Rows from block 2 of the text decoder of a small image captioner, named by matrix and row number. Rows with one number belong to one neuron. Each number is 128 + 24 x the weight over its row's rms, rounded and kept within 0 to 255. All counts start at 0. Numbers have three digits each.
After each neuron's rows are labels from the 100 texts, of 14848, where the neuron reaches its highest value: "fires on" is the input token at the peak. Only what is clearly more common there than usual is listed. The data: photos of plants and fungi (iNaturalist).
# fc1: MLP up (decoder.blocks.2.mlp.fc1.weight, 1024x256), inputs 128-255
# fc2: MLP down (decoder.blocks.2.mlp.fc2.weight, 256x1024, transposed), outputs 128-255

fc1.577:132100095096116069146120142100145072135115150090173141135100111117154157130131149097115115135077129141104149142090116116121109141127128137156118128129118150127107137152108161121156168119126121131083110164163142102135135148112103137090126167128127072110155117146115158129125117098120104129134092182117145128138116118120130110109148060138100135134104128124144139130125161124128109123137
fc2.577:122099136141169142125137126132143153119135137087099110114136177170108146123095130150112126120116135145113165126155121144127152108117093106184171149116104135135125127123084125169127115150164188132159121132136158109110140102138133147114154109120126129116128100093118192064144105126107115140108177100147101145131092142081127141155121183107146129127122117153116166127119157128148107125140
fires on: "poison"; "sword"; "small"

fc1.541:102131108105116140124129078114131151144122108158111145123119097108117101128153141112169087089142107141136121140141163110116075109097128123149141127121184166163148118115167122125116152100135127163096143173132156133137108123112164134102150134086133123103119126190111093147153113115134132123140141111109138123127143093139104146121108144144148143128112173132128135150119137133090144153094
fc2.541:100112149098134141103164175109165113128146114147154120102145127138147092074132115124142089093140099152115142148127140125121146168127153104122132140135153144122161100147125107133127188105167136109123113150128139121134119106149092141123141138120167113138073148138148157170101108189106141113146124165117109121113165129153089117135135143125136122137145120149128136135110151105109139114196
fires on: "lamiaceae"; "cactaceae"

fc1.4:151093177128148131128107112131105086184146090127136110138072115119101117139159119163094152124155113107124151152158117091112165134133166124160117125105142181149121130164155079112135085171089145146124117138163134126114119095100126120121133132091097082098145158145151098134091121134113134111110136158124102154133083131137164134084104174095135079110134140127148095119138097138131128127155
fc2.4:120120150114109125135123140155126119115153122114108174135157122134104149142084167104118135125114132140134153105105143139131100117118126075107124143128131121121121124113082129109109174080124139125112137144108121076141154111118121129126091121110136142081104115159106116172129116166159125122148147077106069101133180089169103101168151129151115156131131089159109120117109133108114075102141
fires on: "nightshade"; "knotweed"

fc1.46:153109171169096155142131151139131114142114084109124153153136102136131094120194140112114128143100171123120126109102105119132141116139123140106131139134114151133095134139122137109163129137154127102110144128102156132136131113090112105124086132108124094173117127114108097192089129107139118123109129183123130117157171132104127144167184169129178103120133149137114095154092116087111106131129
fc2.46:143131101094132114087077120147118113134164148115100148089124131126135126105188074110122162134129111126079109105121102154157101120133110100120110126138161075127138172111135172130137148115192139152149109149105118131088152113113121115132146157123138182196172125122105176072128121153140158121149121125095089162106096126146155124156123131100162085117115182139131139049153114136129127131122
fires on: "daisy"; "cocklebur"

fc1.321:108142133122122148085125124138147153118178107109131160101138141177113132119110080103130076125183158100088093143179173154132110099120155139138128145148167109118145147091136132152144105161151127129145134131088116144089128116135160128111122156179144103143130120143158110124133127129106104172137120146131102098112122071142126121120111147140111132121088112095086106096136139141135132121128
fc2.321:137091180095122156117141089107160142150102122139137126093113119110179138101153161125127152178122138089145107112082082160144115141100170107142158153107132095170153120113099158139087132142118146125139104129118100087091146104142162113157147068114123130111102108126096125089143110122143131117125127090096115157171081100167161085141105114094105131097101170119143089108111176118094111173105
fires on: "cactaceae"

fc1.334:100103138102122152149109096095134181125139103177122127154142152148075151123128147159153152128134109113142074154164126104111149128154118186145119093110135133146127134160111164100126100141148117112135105156124120093090115083131081126132134113116102108128110110111097143179094113130114131139146124150173155104133107145110143110134152151102132142159088119101114090133140085155141147124127
fc2.334:153140139137116141118092111128120099162163135138135084156113153128121102102121129156139130102153107131148133126099120167144139147091102070139140122100131124113125144087138138146123142142149126129137121169115111135150152097111131117102159091160143122166155107131149148109139101076137132136104157091096149151122142091136112084101151132142103105099139116162110166088130136151135147146130
fires on: "larrea"; "eriogonum"; "dryopteridaceae"; "holly"

fc1.199:131086152125096107160098136137154124160118176149110126124159111146154134172103103150177105115129129110125142113066148112154145088121153085089103155107125107116094110093131104144127152138110120178124147182122113149102147088141118137167144081108125152140095097099168095106141172120137133102091129176127114163160118144115134125090107121158123138150131122138122151082102128158146116168115
fc2.199:072131104149162130143153121131149104138132155139141154088103126127086099106104140156112123121139113154127105149181079103109139161159119105156102123097148105182110151162138156144169121111099142105125142068095147115105100150138117056102126118128131123098105152087115089125116098132140167164142134089149151141123115097128128119114154111129144159108138096138130156182150119159142128094098
fires on: "poison"; "nemorosa"

fc1.101:100129118090167112072142121075113136113121109127133106055134170133107133120137114106105079122131135142139123129113137155137135101161101191123137143102160097147126118183122114156180118158115139168126129158145115112164129101126153136127146116137182122148144127148140106114163135147126087126147117106091138154121154125100146147086123126149107115132115128133154085130099158110130155135153
fc2.101:126176108129127155122142116127136095096138156088161103086070147114109125157158131123154163119101103137122112108080122121143109121128100101079116081130095142126114117140150163139165141163147080172160114178163153112092110130131136190098144137100128109153107124141101113123156168086118134151128125144130147189118133119134110135137158146123127135160102137139131088146100134144145100166101
fires on: "nightshade"; "urticaceae"; "proteales"; "pontederiaceae"

fc1.500:128158113103120097143127105132172112114095098148114140120148162144101151158139147054114126127145132119122116127142127093103145124122138161133154200137124120101173127180113156100120102140141165119142134149134077131127095125152127138142157132132147149166188104139122119114146112104101135096116165139150088160074156106118129094106156157114146142071153095127141110118123096085158146109090
fc2.500:115122110157164162127115133141167114099159095154113172128129159131108115153170144126161141055103109133148134154126146092143135126106129113094149114139082131138139147087125145139154109092170148088150164130097151139164140139128099082103107086123118109108078139142131147108113124105120135111109134120161149156136146139126117170151170157171139135126099160107088119133140154090106105080111
fires on: "daisy"; "honeylocust"; "alfalfa"; "pilosella"

fc1.111:143181111091120138148153101124150129114151179112133119076140111129124148155132103125179144109151113109131113113116116144111072128134130115154127142134164117156189128086111094154125130118097149121114147154126117167139115186125092161169115141135111125120101165115139103151111152134136136132103113153122108151104147100139079155156093120166112150148156089167103084133098119185084164131136
fc2.111:076138137180106133110163161130155154127151092109129107149122146111093111110148115127123080108133122154138145108131086130131150121137138117133142144098135123171098126107137164112142177162085113086128177140121112087159121073115130159134115091148142102121134141139121149098103118155124143110128111133122134114106121112148095164113146155167137162124122134070125125105123168092165119107118
fires on: "lecanorales"; "peltigerales"; "splendens"; "pottiaceae"

fc1.32:120130109100093150155130094113120141074140140151109154126164131110123124119092180152124129150162100157164064125159143156105117159099114128116139165161162126141165127096137132127137143102125179154151131127083036159104096167103154149117104155107129139142159112066130145151165116096118097174090162129169108145090120112135094084149143114125113132114106129123143120110113130125179097121130
fc2.32:128121172136125142140121107116136178112105157075173182134091135104116106139144186061154114143164128152150135138111104136163140108133089158116134160130146109171122170133115097157116141124153153083171089152134108117103079114108123119136116121118140133127099127103090134112173129104121153088129150104122115147144140140157080120101132109103181117109120168140165141098122131098123147114120
fires on: "muralis"; "laetiporus"; "agrifolia"; "robur"

fc1.441:135130143120176151169097109127176083138084109142114152134112110166113124153122139163139125098102108093132148094105130109198127130148108148137123158142119151153161096099133099150124117154108159134098129134113138162127167179161169121126110110125114104094137128096139146146120155127100122120138114102095185108154101144133127170144142106139153073075166134196091084136089163130148152139157
fc2.441:121104147178142104116131146132116164122130127106113103113150139140144160146121118104121161127107133087154153138127095099143109143150135134129118162146113166163152107139161140125108105162091103116108156165172127105078143096134114129157136110141133089111147129108142142142113114140151095094127085104139094077150144089114150091098110094148160140139143098103148131147090146202140117122098
fires on: "lamiaceae"; "marchantiaceae"; "polygonaceae"

fc1.208:138110162082123077140104167198123098115134161073134127132141099167153126139178093140178155137092165120100072137144144114152107130130119111105135133102136127160088123127184144140140176101127112145140162127101166116144137081130123146130122115188149132108111134138137113096134107126095142141098119137099125094130097162124139131145099136136095133073100169119145166092156105110067140148105
fc2.208:107112107100122154147155163145137134121164119099123134128132147110144113133119111123131107131169132095157160123157133127127099173133134121136123113110166128117101090137137126115127096137207148145112102112123138146156148128131115137143127122101142106166138149107098115148148084110147141092177144109155093157141091135142155081107140130145149128175122133133159091114126166163146134118133
fires on: "lamiaceae"; "scolopendrium"; "basilaris"; "stellatum"

fc1.603:118109138165152121127112122125136151165119079138133109125109155120106168171151156107117103111155105167154155151147093090205153120123143130131097147112107115126080095102131119153098140166108118110167162118150118111105148135121122120152113163118105103111176145112155121116106135113129102086108110120068144146160146105132058127109121094155131136121129159120107130130098155139132142084133
fc2.603:154127093113150106126134100091110135136128161154168110180168132126148168150110106113101117105123127108162160089139164117103061113150123108124150128106144110123115138082099130158142125142145095161163131091087151122129097172097140111093118092151143108123135123140140135115124072160094148105108055111141134130129136082131117144118128149155143150159113132084116158125121117131139144136106
fires on: "milk"; "caryophyllaceae"; "fagales"; "pedunculate"

fc1.325:105137118151139106120142102138126154153114099135160183137113122136179104101150038149085147133123120128108146167129106156093106128106132137150132142110147123136138130139144109126147114133124116160138172092156139118114139165107170117160128134126154116118155161115124128198157152124119092088112134128142168126160157134141089137097140151093112173128136109150123138096140099148168149103100
fc2.325:113144152141110103161163116169129139139097094070167134143152133138082126164143123153123114155086112130151144141149110123153154130130103107108114145127130116126145144147126135132154123139119174127116127131137127140106188131099140138110136103128172166135143117100100128135160097107122108126155078177103147188192123131081168116116150164109166166105140156150128154143163137104112112128110
fires on: "lecanorales"

fc1.58:123158111150160144138161112095181168144096111146143126122129120125088103085139103111120122160133115138124131136164118139144126132134143212104084160181122153116061116115138115089150115139087105091145135118150129101128091150100122149142153148129171081142134145116191110148129110167126104114105112107106106133124109103111147134104137149104123074104137142097143152155143122121110124135104
fc2.58:127113137114133125135130147118130075120132169148124120169116119184145128165125113124120166147136155135129125113118085119124143101123162116129178133099140111145188100076117117112100084162151128138143130133125154157143117105120120155125107141114131132165121116140126113124131136128129118111113092145125127136104070116137097121128124122107089127140164135118116114117140102148131113134128
fires on: "of"; "knapweed"; "bull"

fc1.83:131145137122103127164165134139100159136062140157104136178146158115137096160117165090205143088124157125127134114136132126134139079149122134093106130124102122081138088143114143149093080164116117135122118142109104066127172116120139142126105129149146123145113116107124164120119169147077150120131139114135153114132158128135129107116187127145097118138122141134111122121098117096088187129117
fc2.83:113108115121117134115157135147178139156145129151156131118111098138120142120152166123109182123152166112106132111143138144135143156124113113157156158087137151129149148164123135101121097140118159137119139125103089119121118137104158127109113140098152115119164122161086164153101108134130139104124133121107142109127116117139135150120119075089173123106092137114126101141122078104068160113103
fires on: "the"

fc1.732:125171131153109138135120087107144134161159125132099143173128161170130095079179119137122132118151114121157168107086128114131182120110133145118134130108142127137120126169166131137085142146113130133173166113131142148116135143173133134130140113180112154105115122113157127150128119100099145152124140123089183094141137123120132135156124101099077150108117102127115092121119131156116121096139
fc2.732:160160169107146139115098139110147138116147095122107153169111107149168097133104142164085092094135118111146098128126117141168102132160103129128113120130157099109155115138093127147123161138116104147206079145090113155139139136172116120154124111128135087092111134158146131105182145127116112174149127129157163109114132156149098170141167159161129140143128112097113157131127122073132096161079
fires on: "geraniales"

fc1.631:117080104104165130123153118088129128114134132118111107135128101163146157118103123127129162124175123109155122147112111128179140145132101137143100151110156142156101170121117111124104141145133140140144132144169130113129153184087077148125096147134109112128176167166116110161117113121141117116126132131137123132162104117128086085126099141130115128150152143158078116129159122129158121115097
fc2.631:113111119132153161155157133157180078160119128105133168146075142133096118098106132150138114133119108155165136173104109119152102111146104110126101130119116136138151130130156122103135128117111110118140134106120118121124143150162142153147106132142125099163174136129134161135105150090077151146110156149121083143132128136132166095136144138086181115149129108118161130152107157098143124145122
fires on: "cactaceae"; "thlaspi"

fc1.751:147130102145173095114186122137124122137096086103142077108131194117140110119077117144105105135096100117133097123126085114150076136145074151131124162178110147126109127131087125147124130161107150103107150118153121119167114104123115130174094134135127107158190136131121206088140142098129133119141107152154178166102141128168102144112126119159096155117109152140111158165154147166175130128155
fc2.751:152101132129125140093151119173151174161110136116084172160145124185147111105194125104142134176123101150174167171126133127081129092097109135134085129134114164116133131117132145130153108144139156119130170131113126136113117118134096182133154145114150131127141110157088138155134170126086162108136128192125120153126150118090149123171086121147131137106073143105154153154149127136145134145139
fires on: "solidago"; "jew"; "nivalis"

fc1.654:137109127112103142113096143155146164143108125109102121125104107153128135105188129118146152132139114116120092122120130134148173155112129133152113121126150116130133153134083098156085139097111155138102133101187119071151115178156121141138072112131080111086139151077141128144145112123131160151111138141195104115118096110147144097151089154141154166143173124144149119104126087148145112123106
fc2.654:159186148155108165131141119149158127110089141156096121101111100136113147100110140152129119145111118112153125153089121097162169129112154125104116126115134142163119153107122116112168162134079114163117126143157131119140118139132111100137132137128146127187098167144157099128112141124148118119112092082154123132103095142153137054176111095120083165150104138129105135146149112129134137113138
fires on: "cactaceae"

fc1.100:129086112143128113167116097128152107132078118164131137081155122128107124113159148127124180127173141118102112126122140104158116084142125127148119161116157102159136083116101171134090094101119063124106136101154134084122160128128131143130078126144179103086115128122069149149153110107077131099097145160115127172152142128147137111141143139163110106182100121092169102121172132147108130146151
fc2.100:101133157181144160112148125136111161130139098144125137107132134121136148136171124137134151125162123129130144109144108142124106130148103106076099175147121122124159169155121124124139130131116183164190116082170127097144120147128126079105090111076129128134131116104134126134131129120115141137136170121136133106136119093102119155168163112139166095106136117124095109160080119152094131147140
fires on: "the"; "crane's"; "asteraceae"

fc1.98:122091159084120131127124132106133149135151103120155104101141154100127090162125125139137105107133162156125110128114137105154114120141146083098148100128133139152127097132071114143076146125090100104152141175108133184124159109132126108131141101172146141141127135116074142118124131089109123113154174105108168106111108117091165143182124154087099107096154111133142099073128106129089140128097
fc2.98:139117153144140111149147166107076128116167117069128115157149150136107105155130094101172154093113134100111146084151127092138132124120120137135180115165093155116145126137105127128144116076144114130128143160129143144143161091121163085154170109150101103147154128104144125132127115155127119130125122075116132119142100135137141136097146151090124133102163097090127170137119079117090154120160
fires on: "liliopsida"

fc1.406:144112142087128085150122105110150138106118115168122125121121090081129115111128145169154080109108107077129192129129099141174108153097128161173122149133162098115100082107129099150163126133159161119126101135139117141110119087110110146123155125138107155152131104122138147124140145120130146138114118127107107112137147129117136112178154157112126147130117135130124108143143126089119161123149
fc2.406:097094105119095111114104124117112093115141162099092120135144119089109092075083102116142122147151152117098128131134101130102100139123086162158122111134156137193132082157114144133131130132095140125101126091126070109146094129157155150132146130152110185101130125148104120101139143148145153151122133153099170129090130127162159149168174119156073147128161140116118110126130141114110115121124
fires on: "daisy"

fc1.624:107132142102106081120125116130172137104068108135120115101126111140137149110105078112129096091188099117101114107109131112133097084131149089157130128131117117146131123145124143149126151128104192131102110114112125156130076148100141128164127152086127107119121101108151146162119166107076100112138111182142135164185137149121147117112133150138095157108103103088128107099162116126105155122147
fc2.624:147117089118126126087123102154156141067153157143168124118118095145137159141116138151071099175142090143155108158172130118097141126099121133142122135098154142102168138097168129130130159117195112152091143130173149137122125140106084138120117142166159094130133148120120123121147091176153116123126123105122148117105139091138098131179120101134138124119149068117110140079109119103179123140119
fires on: "the"; "barbarea"; "a"; "nemorosa"

fc1.115:080140119098120109150101166160176130098113092130084114134115137135131139093100111143126092154125137131094125140153122121131141112145138145185131187110143146133154082155117140150142122133130113162128119130151083116164117148107139101135101121132170126177161112118161152139161100096096119111109158159121121148112124125144178120095187109150154156110129141129127164127180125121131114087130
fc2.115:126162116126173132129149112096099152120152121131126132151125134149167142141117127154127111128122114185173134130192104098140105173099164119093129111102102146131097148125112111129088179174114131087147130113138148116134099126114130124142113136111161140101156134123115112105141137132125128167137093149167151154136115130129135111126136115141130130150155105133103101158106130061126120145114
fires on: "bona"; "tongue"; "nummularia"; "sororia"

fc1.431:096128117126120155139152079148090123127081150123100140145128138113117133100149116117123138113144131132089174136123134107133164151154123122145143149085164094135089143107161127166089110178084120177123125154089116111074160139145151109132188130170131120164135140125183122124129191122119177078116130157150150148158156128106151120098147085149103132115146118144111143109146136139143136155147
fc2.431:075124096168102138122108145145161138092114142107143155122152140135127130165109136112126105160148127119147114142124161116135140194132110144166121130104118163128134126083156129089118131131143133086137109115119138163109161119155182125143099133119118112100126092109153112112180111105151111114124131143133161142092105141118135097058100149151170119111158129119100105140092092121112129131150
fires on: "lamiaceae"

fc1.206:120101117121134138130103174112185127144107107099127123151127102066115145143134097142102101146115121149094136150139147147099095162146138117122169122155130158145077095109097121153153136155084149086103197132132161133132141107111148100120157132129120077153158124146142139118120170103143137153119086154110139144095122142163104145141081163178124125116155092127151107133111103096097132131149
fc2.206:128077166115148102164130128127067150095097138122124112129134084091152110128119116105140141106127136124168134151176151129114113163099137167144124144114154128141096118144147135142083129071080110112083133121124121157115142127120106133132088137156130107124097159156129136131160144122098089162177133179137081101102084115112198155101121107083136143082102140143118142140114147149132136138113
fires on: "ericaceae"

fc1.449:149118127109130127136102116132141161167147112106112144100112143139131169131141139101135120101227155126127138093126132117155148157119156162109103174128123100122108107163137128129098127157127127133071154140122151127152149124084129130149115121168118082091121084121108100130102100075126150113065096123113115131109096133160117147087111152113116113133135144131127159093133132134114133165135
fc2.449:092134151093114138124125136104115141115117122104144091154140131135139125101114110087130124114109117132149140072126115109146146140087128136140136134139118102122133131086127130152121095127171127102148106163105104142129106156149121182110114146110179133129081156146091143162110146107119135129147121108182131153137125107142143158146149095106166122117146143116122139106179139171086096101087
fires on: "nightshade"; "hepatica"; "moss"

fc1.107:164164120133134143141140121153180106102079106119120148113102170135141087115095124104132120129131153124106142124130134106137070133129152178150099143115102141131080101169144108085134134092126121099142190132125127122117112125123116106123135106102124113079145167141076145128130157112091136074120163153181145143160166121145158133152154142116142154135155100169114078098127085152108112078092
fc2.107:162098144130116106134108111118133129085147119121147137143109119086136119110107167117185097137127126098131126123173179188162110117116101114109127138056140144136132155141133141083128126116162125154105078120145115128110130132132130165142184072129108105118126090122088105118143094082099153105123131109131124144123143128098147152103129103108120135147102126114064116100137119131102168083143
fires on: "geraniales"; "wislizeni"

fc1.410:134119112157096183114130133085124143109162107115124140129108160127152140136129115113138138118142117108078133143123134151130112131158119128150087134134134123139077115126148177131136122145117131116129178095143141118063103104138150106137095114163174123100140155146142087138092100069177152094130099158135084169149095131162105148162103110174154124155156125116136157108095127120092096146147
fc2.410:144114148154134140102145123145078179182104134135103155121086113128099109134080130099140135141111101101148140133116117110139110148141096157178130160093168177134089151172099134162096142154110101135094113122140111145109116159128109111104150150146136125101162159147122137146140137159109152133170110146133109088157102168169114115160086117103136155150129105105164101139151145138178117122155
fires on: "ericaceae"; "silene"; "leaf"

fc1.37:119089098103121131095172105114117086154166177119112145134103160180179083154125090122103120134149144127127131090127147086143081183142171131112136155161152147184111131152121126088138124132143134086122152099093145146124152134130117143120116134170163113135115131125116137100136125118113094100113125125129105159185164160141117148141128098106151152118106095114108098157155141145124144125132
fc2.37:161130115108096135138160150166165111130166163124133094147123103118159130135093153129145133138174129159132142151134118141163129156171122125129068137087131121165136069184128113175113128155130141182114126129116126107120150105111142173100085108155113154125135157157095138096134147140170082091159168094151108118120072132135116129112112162182133129179147141076141131141105144082122126080123
fires on: "lecanorales"

fc1.656:124113138120117113111114120136169132176141129159150115184144145124156135124113119136111141125180104102146119136111107116178144129171177114139075150140131132130138097101149036110174139129169128120113105099136131148061096154102126110154091127158139150122156163111123112132153132147089142127115141145146135139118075182106140130155115137127099139131129156095142122082138148116093160127106
fc2.656:100122101118109112142112106085122098156158147136116137117168105132147106131145154117116165120106166135113117071184157099113122114154153129144138136149122126113184108171108088155142143106167144153100117111109148102135137162100132146125138119119113100136148110149117091114113146122093113172126059117129112141101169151113104074111118134155084126100131148124137110120128132112136131093157
fires on: "of"

fc1.108:153091130156105093074147123135167153131149090137081148173160149124098119124110148123110167136121120064166136127125156151136108105148135079141177136197143137120100126163132128130117123133122170108087137121156088144112138118156168141129105091091125104157094135138125073167159138126109141129122124118150103122145102121142100131141113107123143154147134130149116145094129147121103113126149
fc2.108:144138117112104127125114109183138143133123168100143087129120137157096131143107152160130128124130103132139102145084111107145129107109143100175132121117084130101167128146113131115133121172127134128093133113128171109134172173145133132138159131125092126142165146156114100183118086134121143135084127149181105143172150108077109136131129128129087116118153172106151128170114134126128135128098
fires on: "ericaceae"

fc1.764:097083102142120102145072110129143148128144176104108130100110146142122104137111095176168101132128137138081084129140121134122120140102133097118110112100148129147164168087153126124115148151141194129137120161089125089089139172119106137126177150133121129143131141125114164137120099161133146145126119098160121163146136100104142109121134137163146150105100162116123101131140168120114149145150
fc2.764:107167129124116114111171117102113085133107116146138129097119097138121139157127111129084114143101176148112153135131091112138128119118070133138092139113136157116134107129093116082165156144126158131144151139121140080110118099143088116115151160114161137135117124108126137127178159083156103119142102110154121141089110096082173134126095121172157127136127142117115139089132134160127091118114
fires on: "poison"; "small"; "fabales"

fc1.565:174110134081132114125113139106094152126144116158125103105096105104124103123155115170114110164128108150108150124117166055165165136157159148130123130133146131146158105166092150118123112147113092195097143154114122090136114116134174137152106124148160143057157121110177115148084074104101116127139120132139143140136139099146121153105133126144145133126121095127140119158171134077145173098124
fc2.565:140115155177129164159168130126134132130151100149097144175155128124087091120108102131136134104132161122152107123121154117162128113118128092090092154142141132101138106095116128103118142151144119133123146146091156159168185161133143118125090156122124113114103111183138102110125133170122175115134171122142107116095131080136102102114129152107144156121087158132045097094110126126117136150149
fires on: "liliopsida"; "poaceae"

fc1.43:105117151127117076131146170117133121130147097143147129127107174168135124117157143161147139121110167161085090148073130097150141157120171113101125183144109161113119122121158125166105133135098099105130110147109139123130127144091144105133166112096176123113113132139165113099113145080090116101117124129127138157152105132122196102138093137111084138127137149149119129162127128119100145119158
fc2.43:144142110130117121106115103118156118118110109128149145142121141156124126093113128130153070144122176114096147153139131094167098122159049145119111111148142117125132131132103158112110151115084112115154085168177155101120104107137173138099142135125138161149114145127162172136118104147124090075107120078076145132133130119155140155146133178124119131102129131172109170145113087133153140128115
fires on: "poison"; "vulgaris"; "oxalidales"

fc1.408:112146126144109144169105136136106105141174122121128152151116151128139155075135150097109146097091120128147113153113135140094118072147112099138089100134171136139136119177139090099181103163123140087161127106100103109121140137135134094127118113146131106155171177127135139171148123138136100152129140131120157142114118062136132135093152130110113148144130118142063130133152123104101105134101
fc2.408:072133149096145111115097120152117145118162185121103119125094175128099129131056129125152119140112098106094155132107146169125088126135115124129083133104138103138156103087143169133146155105166171091133109146102149106134122097163118164145105111145133122135140125158145120109154109138086067151111144157132163111135139132110119125119170102152154134116126127127183134139138180130118111118117
fires on: "st"; "hen"; "cut"

fc1.428:143146113076106143125175153107141140177131108148112108132144118093101116132086149136145100121116117118083128147103136090157119130147146160086157126148121126138117158103122170121151133179091129179132130137087143090154140093149120114131140087152102142121166119134162117111132093160090132152154122161096101101132071136141091132097118160136108113119137133094088142134107125060144105134112
fc2.428:125144114127151110087119131090159124134077113078108096118163169171150124106154091133129143145167101104125133102137125141165138140127118119156135076087142109123127125101167139108138160100135147150078148098174113155128147124109132148164124080167143131097111155095117135107085087134178103158112135129091113139113135121112121111170114123133077173161081080094161150136144090129151145150135
fires on: "cactaceae"; "salsify"; "beech"

fc1.84:085144147151145182156088096141108106174149135126121111163070119121097105134150132132103096159125132131137137123142140142142165122142131113139149129108139144143111114164130071148133101154111135143115126123110135108112145159100096147112130099129106121075117180162094135157109145119131135108117132148117097130108100137146168139117101127140207103091127151152123084129146208107153112106155
fc2.84:080157117089140157115104111111147159107152168157135187085072117162126133132120141130145129114125108088133147125157138129130096127131144080139136102161134113104128174121129130088138165090169111165134147115088120112108119110126114143103099153117097146125110173137103145130158135132147136139143096100134100115107183139142130114146111099130166166125150141103101115135124146178118122115123
fires on: "liliopsida"; "heracleum"

fc1.294:124138098121131124128143116120162133103110138163118130129112137134116159135156161155128145128169137148122109140138112137096115151118167142142128185073141141128154151117124076145099146113089111125149103143133103129110132120093124120115130087143123114123125109100145188109170160123144104121104097149155103148177117136092164164114160137092121119095155111131178125130143153121131123107097
fc2.294:162155135138094122144097099080140150139120098106099123148172140151109111147136149143089135150137097133098100113142128166128109191128181103117104104108160155089132125154113143167129155169100132150123133103106157117204128138092121141144121122134139168125157132101174189164132143128148126150080147152124135127143123139105086110073154130134130119154104115133102137137087115126119124111150
fires on: "muralis"; "officinarum"; "aurantiaca"; "ferocactus"

fc1.550:162126143112124162124135128079138153103166116108133102136123119110129089131130139123143131162151097101138149115112110125102167135165129141163148142126165137151101117175148084113143145146112160118099139120076110130122114146074129117117122099130115135101159161123108172078147125129108112108115138124099127083130106169116116136140108155143093154069130146156173144095109101160160117134125
fc2.550:168106111126086125111144130082168124150107118177117107167104157121100157134112129124158149116131151160145112159154152090106108121127082124108149137153158109117100124133141126074095127155155156130113128108179151169105113150112097113116168155128110118167133112131118145117115147140159102180136134110130154140108152142104113153132121124072153142132121144138151153117140178096148139191119
fires on: "liliopsida"; "rosa"

fc1.557:122091144088102126123144155126129083186143078131124110125148137138110087109117157174140098145140126088169118105090140141105178133140157123120092125168174159128134154117132146115132105133111105121120131120130127116143110150082163142122092123151142125114119156132112154132174140119083116140112106152154126113151105141131085140134148151161181121170112130142134130129115108071077105158137
fc2.557:131139124156153141097153092132109098165125107123161122188137120162102157164131135139145124148124152112131100101133105169142153159115143134154110114164109130073156157099111153148127124133129143095133139126126101095107130140104166055098142151158135107115140162101183133159110164145132119140095130124147088121090148147079097119140130095137132097152157117119145135137134143153122145090145
fires on: "cactaceae"

fc1.312:126113131098095111106142142128120121132157128157166160137149140153170133148111174143089165093118118133115094081138135131111138098136127159135116128122117133117131108095114100104170125132139114082115122159135100122121128165081131136175128101145063126106151142147177122140139154079114153108150131163140140140094105118130115136134133124171115126142105200115109148108102152096157145100097
fc2.312:089151114123116168086115112144075106140149114064095165134101176118116114145148139136130136142121152100121112115166130170109112121139065148139162170144140121119132115097160100126137133126089136140118126140122158103130141121144146131124144120111155197149108126125121129126164130112124089095138131097136109164153150144109128138181161088073092135126138120164165117130152129130116102119093
fires on: "st"; "strawberry"; "marjoram"; "ricinus"

fc1.609:167163113165097123123182135123099114090079156156126164116153146164125147165129105141116143115138125160101109125115130127124140106123126121164174117163095128154090122146107129101108150121099141140132167167157125124148141101110171104137119099114104128161135123119149162141105103127138160182152137122124124167112104150149100131158114132121107126124113134138115108118128134099132109117102
fc2.609:123121140120111152129150159150144154119152128110181142165108120137125092138131137100152119143093149120080153117146115129097106068113084097159120112119133136105138104135078145076107118122113127115111094086140137103096101136124123164114126124109103144118152108129094116151142109112125131159094129165178159144091127102089117167157100145124131120105144172108136141121173170143110153171087
fires on: "geraniales"; "<end>"; "helianthus"

fc1.251:098146092141114119134168146168150112129152041132103113155099142104123108124107143093121115133138109104117165120157097173162124165153139093123064111073097133082087108126143176111152136117122114116157165150179109160150153131129167118124127103121155111146176119101115102109125060113156148121116156116115114126133133127096175134098205140098128129102163162150082156129122157174144116172143
fc2.251:080189117108156145138132108117107139145104063138167117139102080135090131134157146137141080120137100133092139122139115119133126099183147115106099155107143114138117081159144116133119079102083136098136153129140081135119122130135107134130132140106133111148165092119142146124107171115134188125149114103134149114150141123143102103121105097124145102122117121157157136153120122125096125136114
fires on: "daisy"